python train.py --encoder_arch="vit" --encoder_patch_size=[8, 8] --encoder_positions="learned" --norm_pix_loss=false --orthogonalizer="newton_schulz_5" --adamw_lr_other_params=0.00073 --max_grad_norm=0.5 --warmup_steps=270 --weight_decay=0.1
Rows from block 3 of the decoder of a small masked image model, named by matrix and row number. Rows with one number belong to one neuron. Each number is 200 + 40 x the weight over its row's rms, rounded and kept within 0 to 999. All counts start at 0.
After each neuron's rows are labels from the 100 images, of 14976, where the neuron reaches its highest value: "strongest on" is what is common among them. Only what is clearly more common there than usual is listed. The data: microscope photos of single blood and bone marrow cells.
# fc1: MLP up (decoder.3.mlp.fc1.weight, 512x128), inputs 0-127
# fc2: MLP down (decoder.3.mlp.fc2.weight, 128x512, transposed), outputs 0-127

fc1.19,227,226,233,186,236,192,245,138,206,239,205,244,105,197,134,221,276,202,195,276,229,151,242,176,98,230,186,220,218,190,218,145,159,248,235,218,233,192,229,179,209,196,202,145,209,208,188,201,170,189,310,228,167,161,140,228,159,108,167,220,135,257,170,215,273,108,203,201,226,191,242,215,166,182,216,149,189,228,195,220,283,238,142,253,174,197,253,141,228,189,198,212,159,188,206,200,232,185,222,152,206,261,214,241,205,143,157,187,186,133,244,145,215,222,204,186,191,168,231,182,263,217,285,148,243,185,217,223
fc2.19,219,170,266,187,100,224,126,221,216,157,257,184,197,197,236,206,185,234,153,215,205,212,198,271,238,203,192,196,235,218,243,146,163,255,145,128,188,205,204,208,226,239,200,242,183,206,175,229,158,158,143,230,209,187,242,195,166,236,184,227,258,137,262,184,228,218,192,269,176,233,153,173,202,121,222,245,147,226,140,213,172,178,175,202,219,250,155,185,175,196,135,237,138,191,189,204,177,155,189,199,208,242,237,162,174,301,132,209,287,216,263,263,204,223,265,133,180,223,148,273,146,146,151,257,169,177,230,225
strongest on: cell type: erythroblast

fc1.467,280,163,172,207,212,205,225,238,168,188,201,225,190,191,207,204,180,203,282,192,184,161,245,163,224,236,238,187,179,280,136,263,186,138,175,285,142,252,231,189,184,256,167,256,236,144,229,200,174,194,196,145,254,214,202,180,157,189,215,217,148,154,200,192,191,159,288,246,154,301,164,202,235,184,189,262,143,141,170,114,199,200,216,169,210,185,147,210,146,199,225,127,225,154,244,147,160,162,238,159,213,152,259,214,211,164,242,146,179,201,198,230,234,236,260,211,115,168,202,122,201,171,248,166,237,211,202,247
fc2.467,162,208,207,235,251,236,171,209,232,279,194,185,269,213,164,181,224,204,121,233,199,192,216,183,178,209,253,195,241,204,193,251,255,191,158,192,219,207,167,186,173,178,160,96,207,243,199,181,215,211,192,229,160,217,179,243,164,165,158,200,139,224,74,182,153,230,229,219,176,189,219,113,178,183,226,257,196,264,178,185,190,220,247,257,176,203,109,150,227,223,170,266,176,287,125,177,200,246,155,161,172,128,207,191,205,208,202,218,242,189,262,187,148,194,215,258,224,265,196,249,307,204,178,239,139,227,142,194
strongest on: cell type: erythroblast

fc1.78,188,149,222,217,232,154,162,109,209,213,266,224,214,255,275,237,149,142,226,292,242,247,201,274,182,256,122,233,214,182,227,216,183,238,199,180,264,156,179,159,239,201,219,276,234,196,203,192,211,207,169,252,175,153,162,175,239,221,157,201,203,208,251,164,258,102,226,237,152,188,223,191,136,168,186,241,123,141,218,191,257,272,177,188,151,174,182,165,186,164,204,135,163,255,172,156,219,177,228,186,205,252,159,202,134,235,184,178,149,142,186,230,211,143,185,200,169,193,295,213,184,189,223,247,247,190,193,197
fc2.78,232,197,168,196,157,215,207,285,174,209,205,231,231,240,193,72,187,204,171,184,144,178,173,216,212,132,228,221,208,198,130,244,178,180,216,173,138,236,168,222,197,207,152,176,151,181,233,167,228,264,175,180,172,149,189,175,178,207,264,207,186,195,164,244,186,197,171,189,265,195,220,119,246,196,271,216,180,187,129,171,165,199,282,265,261,339,262,171,136,238,252,162,223,230,278,234,253,181,174,234,139,190,207,220,186,137,252,192,225,203,184,246,142,264,209,261,226,215,185,176,229,214,202,214,175,181,194,208
strongest on: cell type: plasma cell

fc1.476,247,173,199,223,198,162,249,258,209,164,231,221,153,243,202,206,272,237,181,195,254,194,251,217,191,218,200,131,171,223,176,163,138,126,212,214,213,141,244,201,163,240,206,183,210,220,176,150,165,190,197,127,114,180,217,224,157,119,129,217,118,223,143,189,275,218,224,151,148,213,294,237,196,178,193,236,149,154,245,299,230,161,125,205,227,184,207,215,210,303,202,174,218,228,219,208,191,191,166,190,196,215,205,209,204,191,225,224,252,145,245,216,223,167,223,206,151,213,148,220,200,129,213,183,224,272,306,197
fc2.476,198,205,126,138,165,167,208,212,253,199,157,195,245,198,183,216,116,184,241,233,205,146,159,230,234,175,183,119,210,194,225,175,169,217,178,209,186,267,235,176,300,236,219,260,170,139,258,210,170,181,228,237,191,259,184,195,234,273,201,282,250,245,253,214,187,228,162,226,201,216,137,153,157,213,200,224,184,300,209,130,229,190,189,221,165,190,134,201,284,114,197,248,164,165,208,177,181,216,135,231,225,235,241,242,144,219,186,197,157,179,152,202,238,170,152,195,215,228,127,163,130,217,272,245,211,184,221,235
strongest on: cell type: erythroblast

fc1.35,201,144,194,193,261,222,144,151,230,173,162,196,236,234,209,191,149,177,155,193,170,228,199,149,214,182,219,232,190,253,188,158,157,195,172,225,233,200,205,171,259,260,140,230,175,220,185,163,186,225,108,224,254,182,193,168,210,239,267,311,120,245,237,192,193,209,188,146,168,277,166,210,148,193,160,200,207,131,173,249,176,200,221,203,236,233,187,185,252,282,194,311,234,144,252,201,188,203,281,179,153,305,206,213,289,200,164,194,202,132,177,183,212,179,199,218,243,164,158,158,248,211,158,212,203,182,162,256
fc2.35,120,199,184,135,269,156,204,206,168,90,136,211,161,224,295,204,224,252,240,181,302,279,292,182,244,243,196,197,223,215,205,143,178,245,207,185,223,180,153,190,164,186,211,219,179,205,209,217,221,222,223,198,195,140,172,154,167,156,234,185,288,182,226,250,181,199,187,161,211,217,207,235,164,239,161,152,214,155,185,222,251,245,194,191,210,237,252,157,180,162,222,189,243,242,136,177,196,172,191,234,258,156,187,205,246,233,219,215,215,165,154,194,216,182,158,207,187,229,216,252,89,137,281,209,184,209,177,113
strongest on: cell type: lymphocyte

fc1.397,151,145,234,214,160,224,220,144,246,210,198,231,147,228,224,251,245,195,268,194,211,176,135,179,202,192,234,260,197,232,208,211,117,191,161,141,252,206,296,191,154,140,166,153,224,161,184,196,275,302,242,105,184,177,204,154,192,222,208,117,169,228,170,176,226,239,170,198,279,200,226,202,191,197,206,184,185,210,233,166,194,219,211,236,181,256,173,148,214,190,248,180,190,237,206,173,213,234,151,221,260,282,180,143,153,231,164,232,206,198,180,122,184,211,235,274,230,200,201,139,164,219,259,120,144,223,180,263
fc2.397,313,221,185,227,204,192,184,243,187,98,134,128,226,142,162,183,188,198,115,218,161,152,192,261,236,161,223,146,203,195,195,127,193,188,222,240,153,191,243,296,228,256,233,217,185,188,190,189,123,152,209,227,234,266,274,178,224,222,136,273,219,207,237,255,172,245,218,199,156,222,230,193,225,233,146,221,234,203,147,160,169,172,224,167,143,212,254,231,228,194,205,246,243,148,168,213,217,146,276,205,135,158,176,187,181,118,254,130,195,226,214,189,196,210,209,181,199,160,203,232,222,227,201,257,241,229,195,186
strongest on: cell type: erythroblast

fc1.498,239,196,190,210,155,253,182,182,132,192,195,215,126,256,245,254,155,184,182,162,257,169,247,153,209,208,257,241,162,141,208,245,180,132,252,274,160,255,183,218,170,215,179,204,231,218,140,272,163,212,280,190,226,218,187,266,174,168,128,218,151,193,185,221,244,199,176,293,188,316,207,261,193,209,216,184,212,178,181,196,165,142,222,195,265,187,165,188,125,214,183,186,218,155,179,157,212,188,174,162,207,175,150,214,224,136,177,152,206,146,207,240,184,207,167,287,220,158,213,213,248,228,264,197,129,167,275,190
fc2.498,174,210,149,175,212,199,243,211,205,158,165,236,202,210,194,191,216,188,157,248,230,176,136,251,131,224,152,194,224,192,139,144,219,167,240,158,161,194,194,262,197,208,308,199,179,233,221,148,257,216,159,189,195,151,188,191,270,201,229,221,192,187,159,220,225,148,166,150,208,174,219,177,169,97,233,168,216,158,209,248,207,194,291,240,146,259,204,192,266,150,233,275,148,212,151,160,194,282,167,129,213,187,163,166,206,229,248,266,237,196,236,190,227,192,194,209,213,260,177,252,216,89,154,233,249,283,217,185
strongest on: cell type: lymphocyte

fc1.364,224,173,135,178,232,157,200,209,214,212,237,218,144,226,215,118,172,226,230,189,186,198,160,180,176,118,214,208,217,194,223,161,140,228,119,205,299,121,134,188,248,259,150,181,200,180,205,191,308,133,301,178,237,177,209,195,185,270,178,240,207,231,113,211,168,205,201,222,171,210,267,225,208,160,234,127,225,139,204,185,195,253,170,220,240,185,97,233,260,229,249,195,210,222,187,259,203,159,212,185,249,189,161,200,179,262,222,235,222,158,270,206,158,267,207,182,234,213,169,155,215,216,156,183,214,206,175,218
fc2.364,269,142,184,186,188,176,240,223,132,203,282,166,141,144,186,216,205,136,213,190,228,285,254,198,153,212,183,188,207,126,148,254,159,148,233,175,118,301,175,153,207,162,149,215,166,223,223,197,226,263,219,223,174,185,207,199,183,137,204,225,204,203,273,269,104,203,172,220,192,154,221,226,203,194,171,176,272,206,156,253,202,228,203,218,142,246,300,241,164,202,211,199,157,223,229,213,220,149,221,282,220,181,192,206,138,232,245,179,203,227,183,208,239,192,283,233,162,157,191,180,124,218,210,197,183,215,253,213
strongest on: cell type: promyelocyte

fc1.504,201,214,219,235,145,215,138,175,292,130,190,234,170,204,212,152,226,276,158,176,251,108,198,224,250,223,257,232,226,253,180,171,198,223,170,194,237,157,237,140,238,263,224,209,143,174,91,258,210,234,216,122,201,154,206,218,137,164,228,154,190,237,162,235,235,151,250,256,164,216,147,197,161,181,240,208,209,155,165,179,187,228,195,209,256,144,171,236,216,184,218,192,215,163,134,173,179,248,269,141,214,262,268,189,178,121,163,175,212,264,181,247,281,212,169,227,199,228,201,205,208,171,216,207,248,181,222,228
fc2.504,202,165,176,164,140,201,199,227,162,216,210,217,217,197,222,248,230,184,166,189,101,230,222,159,285,154,203,220,193,121,145,225,208,213,192,212,209,204,216,238,170,200,189,204,254,265,295,161,236,222,164,162,173,194,143,205,261,198,189,227,175,136,289,237,198,265,216,208,215,120,175,200,198,189,241,224,245,214,198,192,196,254,316,228,189,296,216,233,222,200,221,270,106,178,130,238,153,239,139,218,222,131,125,177,173,200,157,226,153,234,165,166,210,194,181,184,257,183,171,189,183,204,214,238,153,227,132,186
strongest on: cell type: erythroblast

fc1.12,156,205,155,220,202,126,282,177,158,246,242,180,146,134,155,176,210,156,220,258,218,131,223,220,140,189,221,153,205,150,240,263,138,214,145,203,232,176,246,243,175,226,222,257,244,217,167,217,161,172,151,228,240,185,179,178,164,227,166,225,178,265,261,140,227,178,146,192,166,223,160,212,129,206,228,180,158,236,198,217,175,183,190,282,146,223,168,259,226,232,261,229,205,235,163,181,125,138,220,210,179,284,211,236,245,183,122,226,281,197,236,144,241,260,190,208,183,199,224,168,179,217,213,164,213,241,278,159
fc2.12,277,190,247,152,261,225,154,164,220,180,192,204,162,257,194,174,102,256,173,164,239,218,164,214,276,195,226,142,248,187,197,195,212,215,219,241,166,206,168,190,205,294,235,239,160,154,159,208,152,150,222,212,190,191,244,247,201,229,149,223,250,183,203,218,193,259,257,211,156,258,174,164,224,220,156,250,156,173,242,138,204,173,129,256,165,248,177,217,153,225,176,165,212,240,195,242,247,216,166,217,220,142,108,207,221,281,281,175,204,187,178,190,167,176,242,131,203,94,203,220,128,196,166,218,210,141,181,204
strongest on: cell type: plasma cell

fc1.408,156,235,157,278,238,240,179,232,120,215,145,167,174,106,127,187,226,195,259,206,176,207,209,255,168,151,134,249,136,178,217,223,200,165,190,116,151,214,213,106,190,175,216,164,121,170,179,235,190,173,199,222,251,101,253,186,206,196,201,230,225,227,165,220,252,179,195,218,186,213,174,198,259,261,219,189,231,268,175,189,225,139,176,153,252,217,228,127,165,153,189,172,288,228,191,166,262,164,232,190,213,168,249,237,195,223,164,122,181,142,177,218,213,235,233,216,207,212,247,203,221,216,242,162,228,264,207,239
fc2.408,213,225,249,115,195,125,221,165,235,193,219,237,223,286,234,271,177,181,183,170,231,251,201,189,226,206,204,142,254,170,239,238,256,210,239,305,196,172,147,209,224,243,149,217,234,164,260,207,242,257,211,206,136,211,194,218,193,155,160,147,154,193,249,119,162,147,200,163,195,276,188,175,172,147,244,203,197,230,226,241,214,239,211,233,227,189,179,205,179,161,190,197,137,264,177,267,150,189,210,224,208,232,121,182,188,164,223,226,135,147,192,154,216,196,148,212,187,260,88,209,197,263,233,235,156,176,146,220
strongest on: smear: peripheral blood

fc1.400,172,176,208,213,234,283,103,207,240,161,167,201,174,220,162,121,200,159,273,174,208,221,147,171,190,229,210,164,187,179,175,141,245,245,196,183,213,203,319,188,223,175,132,147,138,193,239,184,203,265,226,174,236,219,239,160,141,168,172,211,119,230,216,197,208,185,184,187,167,182,269,227,240,199,188,150,183,167,192,227,229,163,198,279,217,229,229,279,156,238,303,240,212,219,208,208,126,203,136,227,197,251,248,151,187,146,210,162,203,237,193,144,220,171,252,213,176,184,171,225,203,163,252,279,263,192,179,153
fc2.400,190,244,214,200,126,204,175,192,197,182,186,233,226,160,237,145,156,255,142,232,83,236,229,228,129,228,173,191,254,209,200,205,208,88,194,208,202,162,189,177,160,223,135,199,268,174,205,157,230,274,187,191,202,243,120,206,189,204,193,179,255,200,233,246,207,203,203,172,250,230,190,149,230,183,256,174,287,244,235,248,218,246,215,171,152,194,192,190,215,211,236,116,171,234,139,250,210,145,218,232,181,189,199,231,238,158,203,185,202,204,169,238,229,230,154,290,294,128,181,199,206,194,206,167,195,129,138,277
strongest on: cell type: segmented neutrophil; smear: peripheral blood

fc1.114,188,230,255,213,202,166,193,206,229,198,161,228,180,246,236,205,198,152,259,283,203,183,129,227,213,223,181,212,222,219,141,180,244,142,168,175,151,251,213,188,197,186,177,224,186,236,210,209,200,247,190,170,237,280,187,205,209,261,220,230,90,207,208,253,199,206,148,190,115,165,196,262,115,256,258,149,314,218,161,158,202,210,266,192,235,133,183,208,206,152,178,178,138,165,201,246,144,154,141,108,225,204,282,123,147,214,205,220,202,145,201,215,165,182,189,203,197,179,229,215,208,194,197,196,194,104,157,185
fc2.114,192,189,212,251,154,242,179,158,247,147,191,242,228,154,156,146,263,199,158,186,194,221,252,221,196,223,190,213,199,250,184,174,235,226,228,248,240,146,194,221,206,281,174,112,127,173,217,189,219,164,273,290,210,208,202,186,161,202,132,180,203,245,137,164,292,204,295,202,206,221,260,149,251,197,123,181,125,171,214,218,129,179,157,234,189,205,162,209,206,240,186,160,194,206,168,157,257,175,312,249,179,227,201,235,206,134,264,187,184,211,215,162,184,234,206,203,187,144,206,138,199,215,174,228,135,165,245,192
strongest on: cell type: segmented neutrophil

fc1.443,204,270,151,219,269,261,260,230,241,178,199,158,247,201,108,238,138,216,258,219,221,285,153,240,181,187,219,120,228,227,238,266,200,231,200,164,159,282,172,236,215,181,225,212,159,218,238,184,134,202,118,242,174,262,154,157,284,194,152,226,86,218,206,206,198,157,263,181,156,212,201,186,213,164,207,158,189,206,237,167,203,219,173,116,142,178,202,145,159,146,142,165,124,197,214,212,235,152,199,228,190,179,225,219,191,222,204,189,229,180,233,233,237,183,200,167,186,249,198,233,134,186,223,244,162,237,210,164
fc2.443,247,102,191,211,147,162,172,197,95,283,241,220,150,156,231,266,252,157,200,206,177,127,266,169,163,164,139,261,205,186,174,108,145,140,187,193,221,183,163,204,194,233,198,190,204,170,193,197,249,258,227,214,251,193,250,204,133,199,259,209,230,177,175,211,193,233,182,169,240,179,225,179,245,251,203,237,235,118,190,267,171,148,250,188,199,282,185,206,231,185,279,168,178,242,232,219,206,164,200,223,174,218,203,141,198,113,188,229,181,272,136,186,210,215,185,233,218,187,159,202,281,224,201,189,213,154,242,222
strongest on: smear: peripheral blood

fc1.354,232,185,264,170,200,189,230,159,174,223,137,159,220,215,276,156,207,246,182,190,120,144,178,210,227,212,231,174,212,153,214,162,198,170,241,178,257,216,149,245,271,211,157,193,196,126,148,261,206,140,175,232,235,213,260,125,205,243,237,215,73,178,180,174,210,190,218,255,144,166,213,214,230,231,162,255,224,191,233,195,137,173,186,230,181,209,218,173,174,192,194,211,240,197,211,154,240,124,229,166,244,244,142,284,193,166,121,125,191,243,240,150,259,215,185,203,212,250,168,235,138,248,215,263,168,183,244,231
fc2.354,138,232,223,199,224,142,195,255,193,161,236,181,181,233,243,210,139,154,216,191,228,263,265,218,189,238,278,188,206,247,162,171,225,243,242,179,204,140,226,193,182,239,167,161,180,177,226,140,265,230,232,216,217,118,148,120,201,185,154,197,296,180,222,222,223,148,170,121,227,171,176,198,184,207,252,101,287,206,215,201,220,221,222,177,166,252,244,204,205,128,174,229,224,263,197,145,144,216,179,192,235,190,227,184,276,269,225,233,200,185,191,181,111,193,144,183,167,213,183,197,174,230,205,276,241,131,209,148
strongest on: cell type: lymphocyte

fc1.311,211,137,221,182,193,152,161,226,170,258,208,213,161,152,205,174,227,148,227,200,272,199,201,205,203,184,223,164,246,228,223,196,248,221,219,181,273,137,180,202,279,173,281,144,184,205,149,134,142,223,114,202,213,171,178,118,193,184,214,179,188,263,256,241,262,186,179,222,218,217,167,296,187,231,194,115,156,266,143,171,236,182,194,223,171,128,165,273,236,221,159,170,285,208,195,239,143,171,231,250,66,227,203,188,204,202,223,194,262,193,226,165,197,180,177,197,245,195,222,226,151,234,216,226,196,193,193,163
fc2.311,238,242,227,210,181,248,166,176,199,190,188,270,116,197,137,157,180,149,181,234,109,187,172,213,190,252,214,225,241,115,122,209,197,246,166,272,205,144,217,118,179,198,227,232,260,252,157,208,220,261,229,224,216,230,211,220,213,271,167,268,207,163,219,178,206,239,191,187,197,188,226,191,210,183,214,167,185,217,176,209,239,186,189,213,179,197,228,203,204,228,170,138,159,174,232,199,231,182,112,198,206,273,122,249,137,216,239,210,129,137,171,143,232,245,310,191,190,133,270,235,201,201,200,111,172,233,198,237
strongest on: smear: peripheral blood

fc1.319,200,200,233,220,217,159,216,214,211,261,168,229,218,199,187,237,192,230,230,241,220,86,225,238,159,229,202,174,221,195,172,224,187,146,229,129,217,153,195,176,229,215,229,80,252,248,228,197,122,179,190,170,214,170,285,151,235,174,203,208,260,241,207,242,195,221,158,142,106,192,246,159,150,216,231,156,221,241,192,115,234,246,209,243,171,215,172,200,258,119,153,234,285,284,252,247,155,189,152,173,190,250,215,177,207,241,184,218,209,148,187,133,198,199,169,206,232,131,228,188,197,156,168,237,186,266,197,203
fc2.319,219,134,170,198,257,236,160,230,195,157,170,239,184,196,221,213,225,155,194,194,172,244,242,187,275,184,190,238,183,220,240,190,177,216,168,249,220,252,218,212,191,180,246,211,193,129,240,271,188,264,180,115,176,171,171,198,220,183,159,168,229,123,232,194,186,148,227,260,154,205,125,220,216,206,187,134,123,227,233,185,130,184,231,182,177,262,212,234,268,282,174,186,239,200,156,175,246,184,286,159,198,195,190,241,239,227,211,174,208,226,142,145,186,282,185,225,143,266,256,172,239,261,230,182,203,111,119,157
strongest on: cell type: plasma cell

fc1.401,162,179,202,193,228,225,209,262,206,258,281,221,243,225,210,185,162,234,163,205,194,258,153,105,218,247,181,189,193,216,99,257,192,184,194,208,216,176,256,165,261,167,135,205,77,216,190,268,171,178,236,185,240,152,142,172,170,233,188,271,156,284,175,198,210,151,255,161,99,216,198,198,212,191,214,226,221,170,212,243,157,200,129,200,178,277,205,215,165,263,215,223,245,229,225,232,128,230,240,175,156,241,173,277,190,200,179,190,215,173,204,144,191,181,196,201,173,188,186,211,273,194,144,266,193,215,157,219
fc2.401,156,207,240,175,170,221,140,148,231,166,178,220,196,192,202,201,160,218,211,226,142,242,142,248,145,183,280,253,280,266,227,184,151,252,216,246,188,203,211,215,178,217,214,219,178,179,176,238,217,207,164,139,211,175,208,204,230,212,199,169,241,123,190,224,209,206,184,124,222,228,161,263,221,276,188,105,292,275,156,185,216,137,238,254,175,204,221,202,219,182,212,218,228,230,199,193,194,235,151,168,236,198,216,118,216,239,224,217,153,183,99,219,204,279,145,213,223,139,183,179,122,148,280,240,189,131,205,154
strongest on: cell type: lymphocyte

fc1.143,222,214,215,245,222,213,227,172,251,169,208,179,258,244,143,208,189,108,192,241,162,215,109,209,201,157,226,247,193,212,212,188,195,241,261,162,260,147,157,220,136,254,218,201,155,189,197,197,171,172,206,229,220,164,211,266,175,205,189,229,146,240,217,191,98,204,263,126,143,127,285,186,199,211,200,259,237,150,211,162,213,231,121,211,160,199,164,133,167,163,167,160,218,230,261,227,203,252,180,209,191,283,209,230,160,209,201,254,220,165,216,272,246,243,232,244,209,133,187,149,154,213,155,154,200,156,129,210
fc2.143,203,204,189,201,171,167,165,138,243,200,159,254,168,150,205,144,219,235,182,295,228,256,157,161,207,190,232,193,178,154,169,241,219,180,170,189,149,256,168,297,234,175,217,194,236,258,173,234,179,133,176,166,214,234,196,137,229,205,155,231,152,176,176,142,243,212,175,162,186,300,279,227,201,180,201,181,240,303,202,242,217,244,214,194,116,203,203,238,219,173,178,265,197,169,221,154,200,169,135,219,181,132,194,200,150,262,173,223,276,235,234,146,100,178,209,227,184,237,178,203,212,177,281,256,203,233,194,188
strongest on: smear: peripheral blood; cell type: segmented neutrophil

fc1.502,210,132,190,273,239,206,173,237,165,221,216,214,158,249,173,159,224,106,196,158,226,215,206,168,150,139,194,249,223,179,211,187,229,238,134,200,245,189,221,207,222,201,165,145,230,213,184,259,239,266,244,183,183,157,191,193,171,91,162,179,209,222,176,178,134,151,205,203,230,221,250,111,191,227,220,207,211,205,271,193,155,238,260,174,207,225,131,194,246,239,221,169,213,174,198,215,224,144,242,224,247,240,200,169,222,184,198,226,245,218,142,237,89,264,180,238,247,232,232,242,189,138,227,164,197,68,188,243
fc2.502,276,212,155,241,183,181,227,182,221,189,156,187,166,130,154,216,196,134,255,275,236,160,191,181,175,163,183,147,182,101,183,274,157,155,175,182,191,256,246,163,193,188,120,181,183,169,251,192,160,164,216,226,205,231,157,197,229,248,214,194,103,180,231,296,293,222,223,185,190,192,175,191,174,200,268,230,235,231,171,213,212,120,183,199,153,200,200,208,223,184,198,226,162,172,145,161,176,264,247,169,204,259,279,185,174,232,200,265,138,133,236,197,257,180,237,197,232,179,255,193,229,158,179,255,235,243,254,214
strongest on: cell type: promyelocyte

fc1.410,179,214,249,249,186,172,167,207,181,260,200,157,246,272,157,199,216,215,206,258,143,166,207,259,218,199,156,277,201,195,139,222,234,195,204,185,249,180,116,210,100,232,300,184,238,237,172,216,92,212,166,141,191,239,179,195,244,231,169,295,234,194,236,228,201,200,231,228,179,214,191,237,255,146,227,170,237,116,178,210,213,253,218,160,165,171,217,177,140,210,217,146,214,240,173,145,178,170,202,189,203,255,205,234,172,118,240,198,189,227,204,235,246,176,99,186,198,149,233,205,132,208,197,117,203,205,184,222
fc2.410,211,232,261,152,213,252,252,180,241,165,210,250,155,100,241,150,187,193,173,277,226,199,207,153,171,237,295,123,212,166,236,225,156,253,173,205,164,204,255,162,218,234,142,191,134,161,260,180,261,233,234,285,203,185,250,171,221,195,187,129,159,182,172,181,212,220,164,216,113,222,195,143,140,162,185,216,199,257,141,172,175,219,237,157,206,197,203,232,224,197,200,283,173,177,226,195,219,245,234,194,182,171,273,137,222,224,228,235,177,172,195,152,147,164,308,235,180,247,144,226,232,179,187,201,227,186,218,216
strongest on: smear: peripheral blood

fc1.99,245,212,124,197,197,166,207,144,175,163,249,208,220,218,186,321,159,273,232,205,184,261,212,233,162,154,139,190,142,192,234,226,112,215,165,155,239,147,231,231,182,270,199,258,128,218,162,175,110,188,197,196,212,158,203,182,221,261,154,246,235,150,209,260,167,252,134,177,185,216,162,226,150,181,199,138,229,190,232,243,211,184,177,245,183,173,264,174,184,227,201,172,244,133,228,259,235,166,279,185,217,230,230,192,257,224,159,237,226,197,251,187,181,275,220,160,205,197,234,221,172,243,178,186,114,176,228,227
fc2.99,208,167,158,238,188,192,233,266,137,169,186,171,211,185,151,129,253,130,205,150,197,223,229,194,184,255,207,214,185,136,184,304,215,164,219,192,206,217,166,199,154,204,151,189,217,214,271,144,240,268,178,201,192,206,169,261,182,166,172,179,156,185,260,196,232,189,200,186,253,143,174,248,218,164,179,185,236,182,183,247,189,238,171,233,147,312,272,188,204,208,283,207,226,190,204,272,193,227,133,188,209,164,211,191,274,154,210,67,203,187,234,172,193,246,223,254,159,185,171,192,229,252,195,181,262,202,203,102
strongest on: cell type: plasma cell

fc1.458,169,248,182,235,162,188,207,249,109,209,183,255,169,282,188,210,238,152,194,134,213,194,224,211,187,193,228,202,167,198,176,210,207,128,204,244,187,190,158,171,152,214,214,275,163,187,161,205,233,200,191,232,185,146,239,147,161,244,229,231,180,246,228,200,233,209,290,214,193,93,205,273,107,234,198,244,212,192,241,201,230,179,211,214,188,181,230,163,114,192,174,219,167,207,164,245,207,236,200,160,213,184,96,215,261,187,184,196,278,166,123,217,218,156,246,313,230,207,162,176,270,192,170,274,186,256,213,179
fc2.458,211,154,167,220,213,260,180,181,226,177,178,165,180,122,180,157,191,134,147,278,228,258,198,272,248,244,257,207,171,180,178,212,236,251,178,151,193,241,206,236,247,219,194,214,191,234,215,188,165,182,164,191,227,186,176,188,127,174,227,210,165,182,141,239,134,127,163,125,182,283,232,165,200,152,211,175,244,213,146,186,260,228,160,135,189,167,204,253,278,246,223,277,220,164,238,237,228,191,241,193,282,267,178,187,172,228,257,193,103,209,233,177,261,214,183,169,219,248,156,205,131,183,156,176,228,158,210,248
strongest on: cell type: segmented neutrophil; smear: peripheral blood

fc1.16,241,219,151,282,195,291,173,179,233,226,170,214,208,204,172,192,339,194,212,246,196,175,128,133,174,245,189,179,247,242,132,141,155,144,153,139,180,292,177,170,190,223,214,240,278,173,251,246,193,176,159,164,222,219,215,206,193,208,85,283,199,202,210,233,242,147,156,152,153,197,212,151,167,162,189,178,209,176,195,177,210,241,246,186,221,206,210,241,235,214,191,184,187,170,253,207,175,179,177,206,268,178,219,202,196,152,275,240,193,229,147,214,219,183,144,184,187,280,220,183,234,201,159,152,208,147,173,229
fc2.16,201,199,216,140,228,176,190,272,137,228,143,240,187,271,228,199,198,245,195,194,195,186,230,264,172,138,245,191,221,189,232,179,260,236,221,166,251,137,225,203,209,221,155,125,179,230,209,167,164,246,228,233,129,155,192,215,173,162,297,94,215,165,148,198,227,242,277,233,190,142,276,219,217,231,253,187,200,199,141,231,123,188,184,167,125,212,176,168,190,240,219,150,178,204,262,140,207,222,198,214,253,240,170,196,227,198,145,208,165,184,150,192,264,162,220,221,223,188,276,197,190,168,204,268,128,162,262,201
strongest on: cell type: erythroblast

fc1.368,237,194,214,215,151,168,164,183,225,212,240,220,202,199,183,189,231,95,241,230,254,176,220,145,239,229,201,178,217,239,172,251,232,227,184,223,250,132,225,223,183,168,228,130,221,233,145,90,182,242,129,215,217,150,236,223,107,162,208,211,186,165,240,200,220,164,200,205,244,210,211,310,237,151,246,203,155,295,142,235,207,94,272,264,209,164,192,203,194,237,153,179,245,221,162,221,153,176,194,217,135,248,137,165,205,218,188,161,217,223,182,212,232,230,191,208,188,168,211,204,165,146,265,165,227,178,168,264
fc2.368,215,235,161,156,126,224,201,156,206,184,159,254,161,183,151,203,175,132,269,260,143,217,241,186,189,195,222,169,188,145,209,189,243,221,198,164,211,188,151,131,197,139,269,206,222,231,211,226,247,209,140,161,214,224,227,213,179,228,193,221,219,194,260,185,218,266,183,211,183,257,183,179,278,185,223,152,260,258,168,176,239,148,237,157,214,117,176,276,172,207,200,93,149,193,210,187,234,260,158,204,240,222,228,254,112,173,198,178,153,200,241,145,251,234,243,175,266,213,252,171,159,208,229,112,213,217,193,272
strongest on: smear: peripheral blood; cell type: segmented neutrophil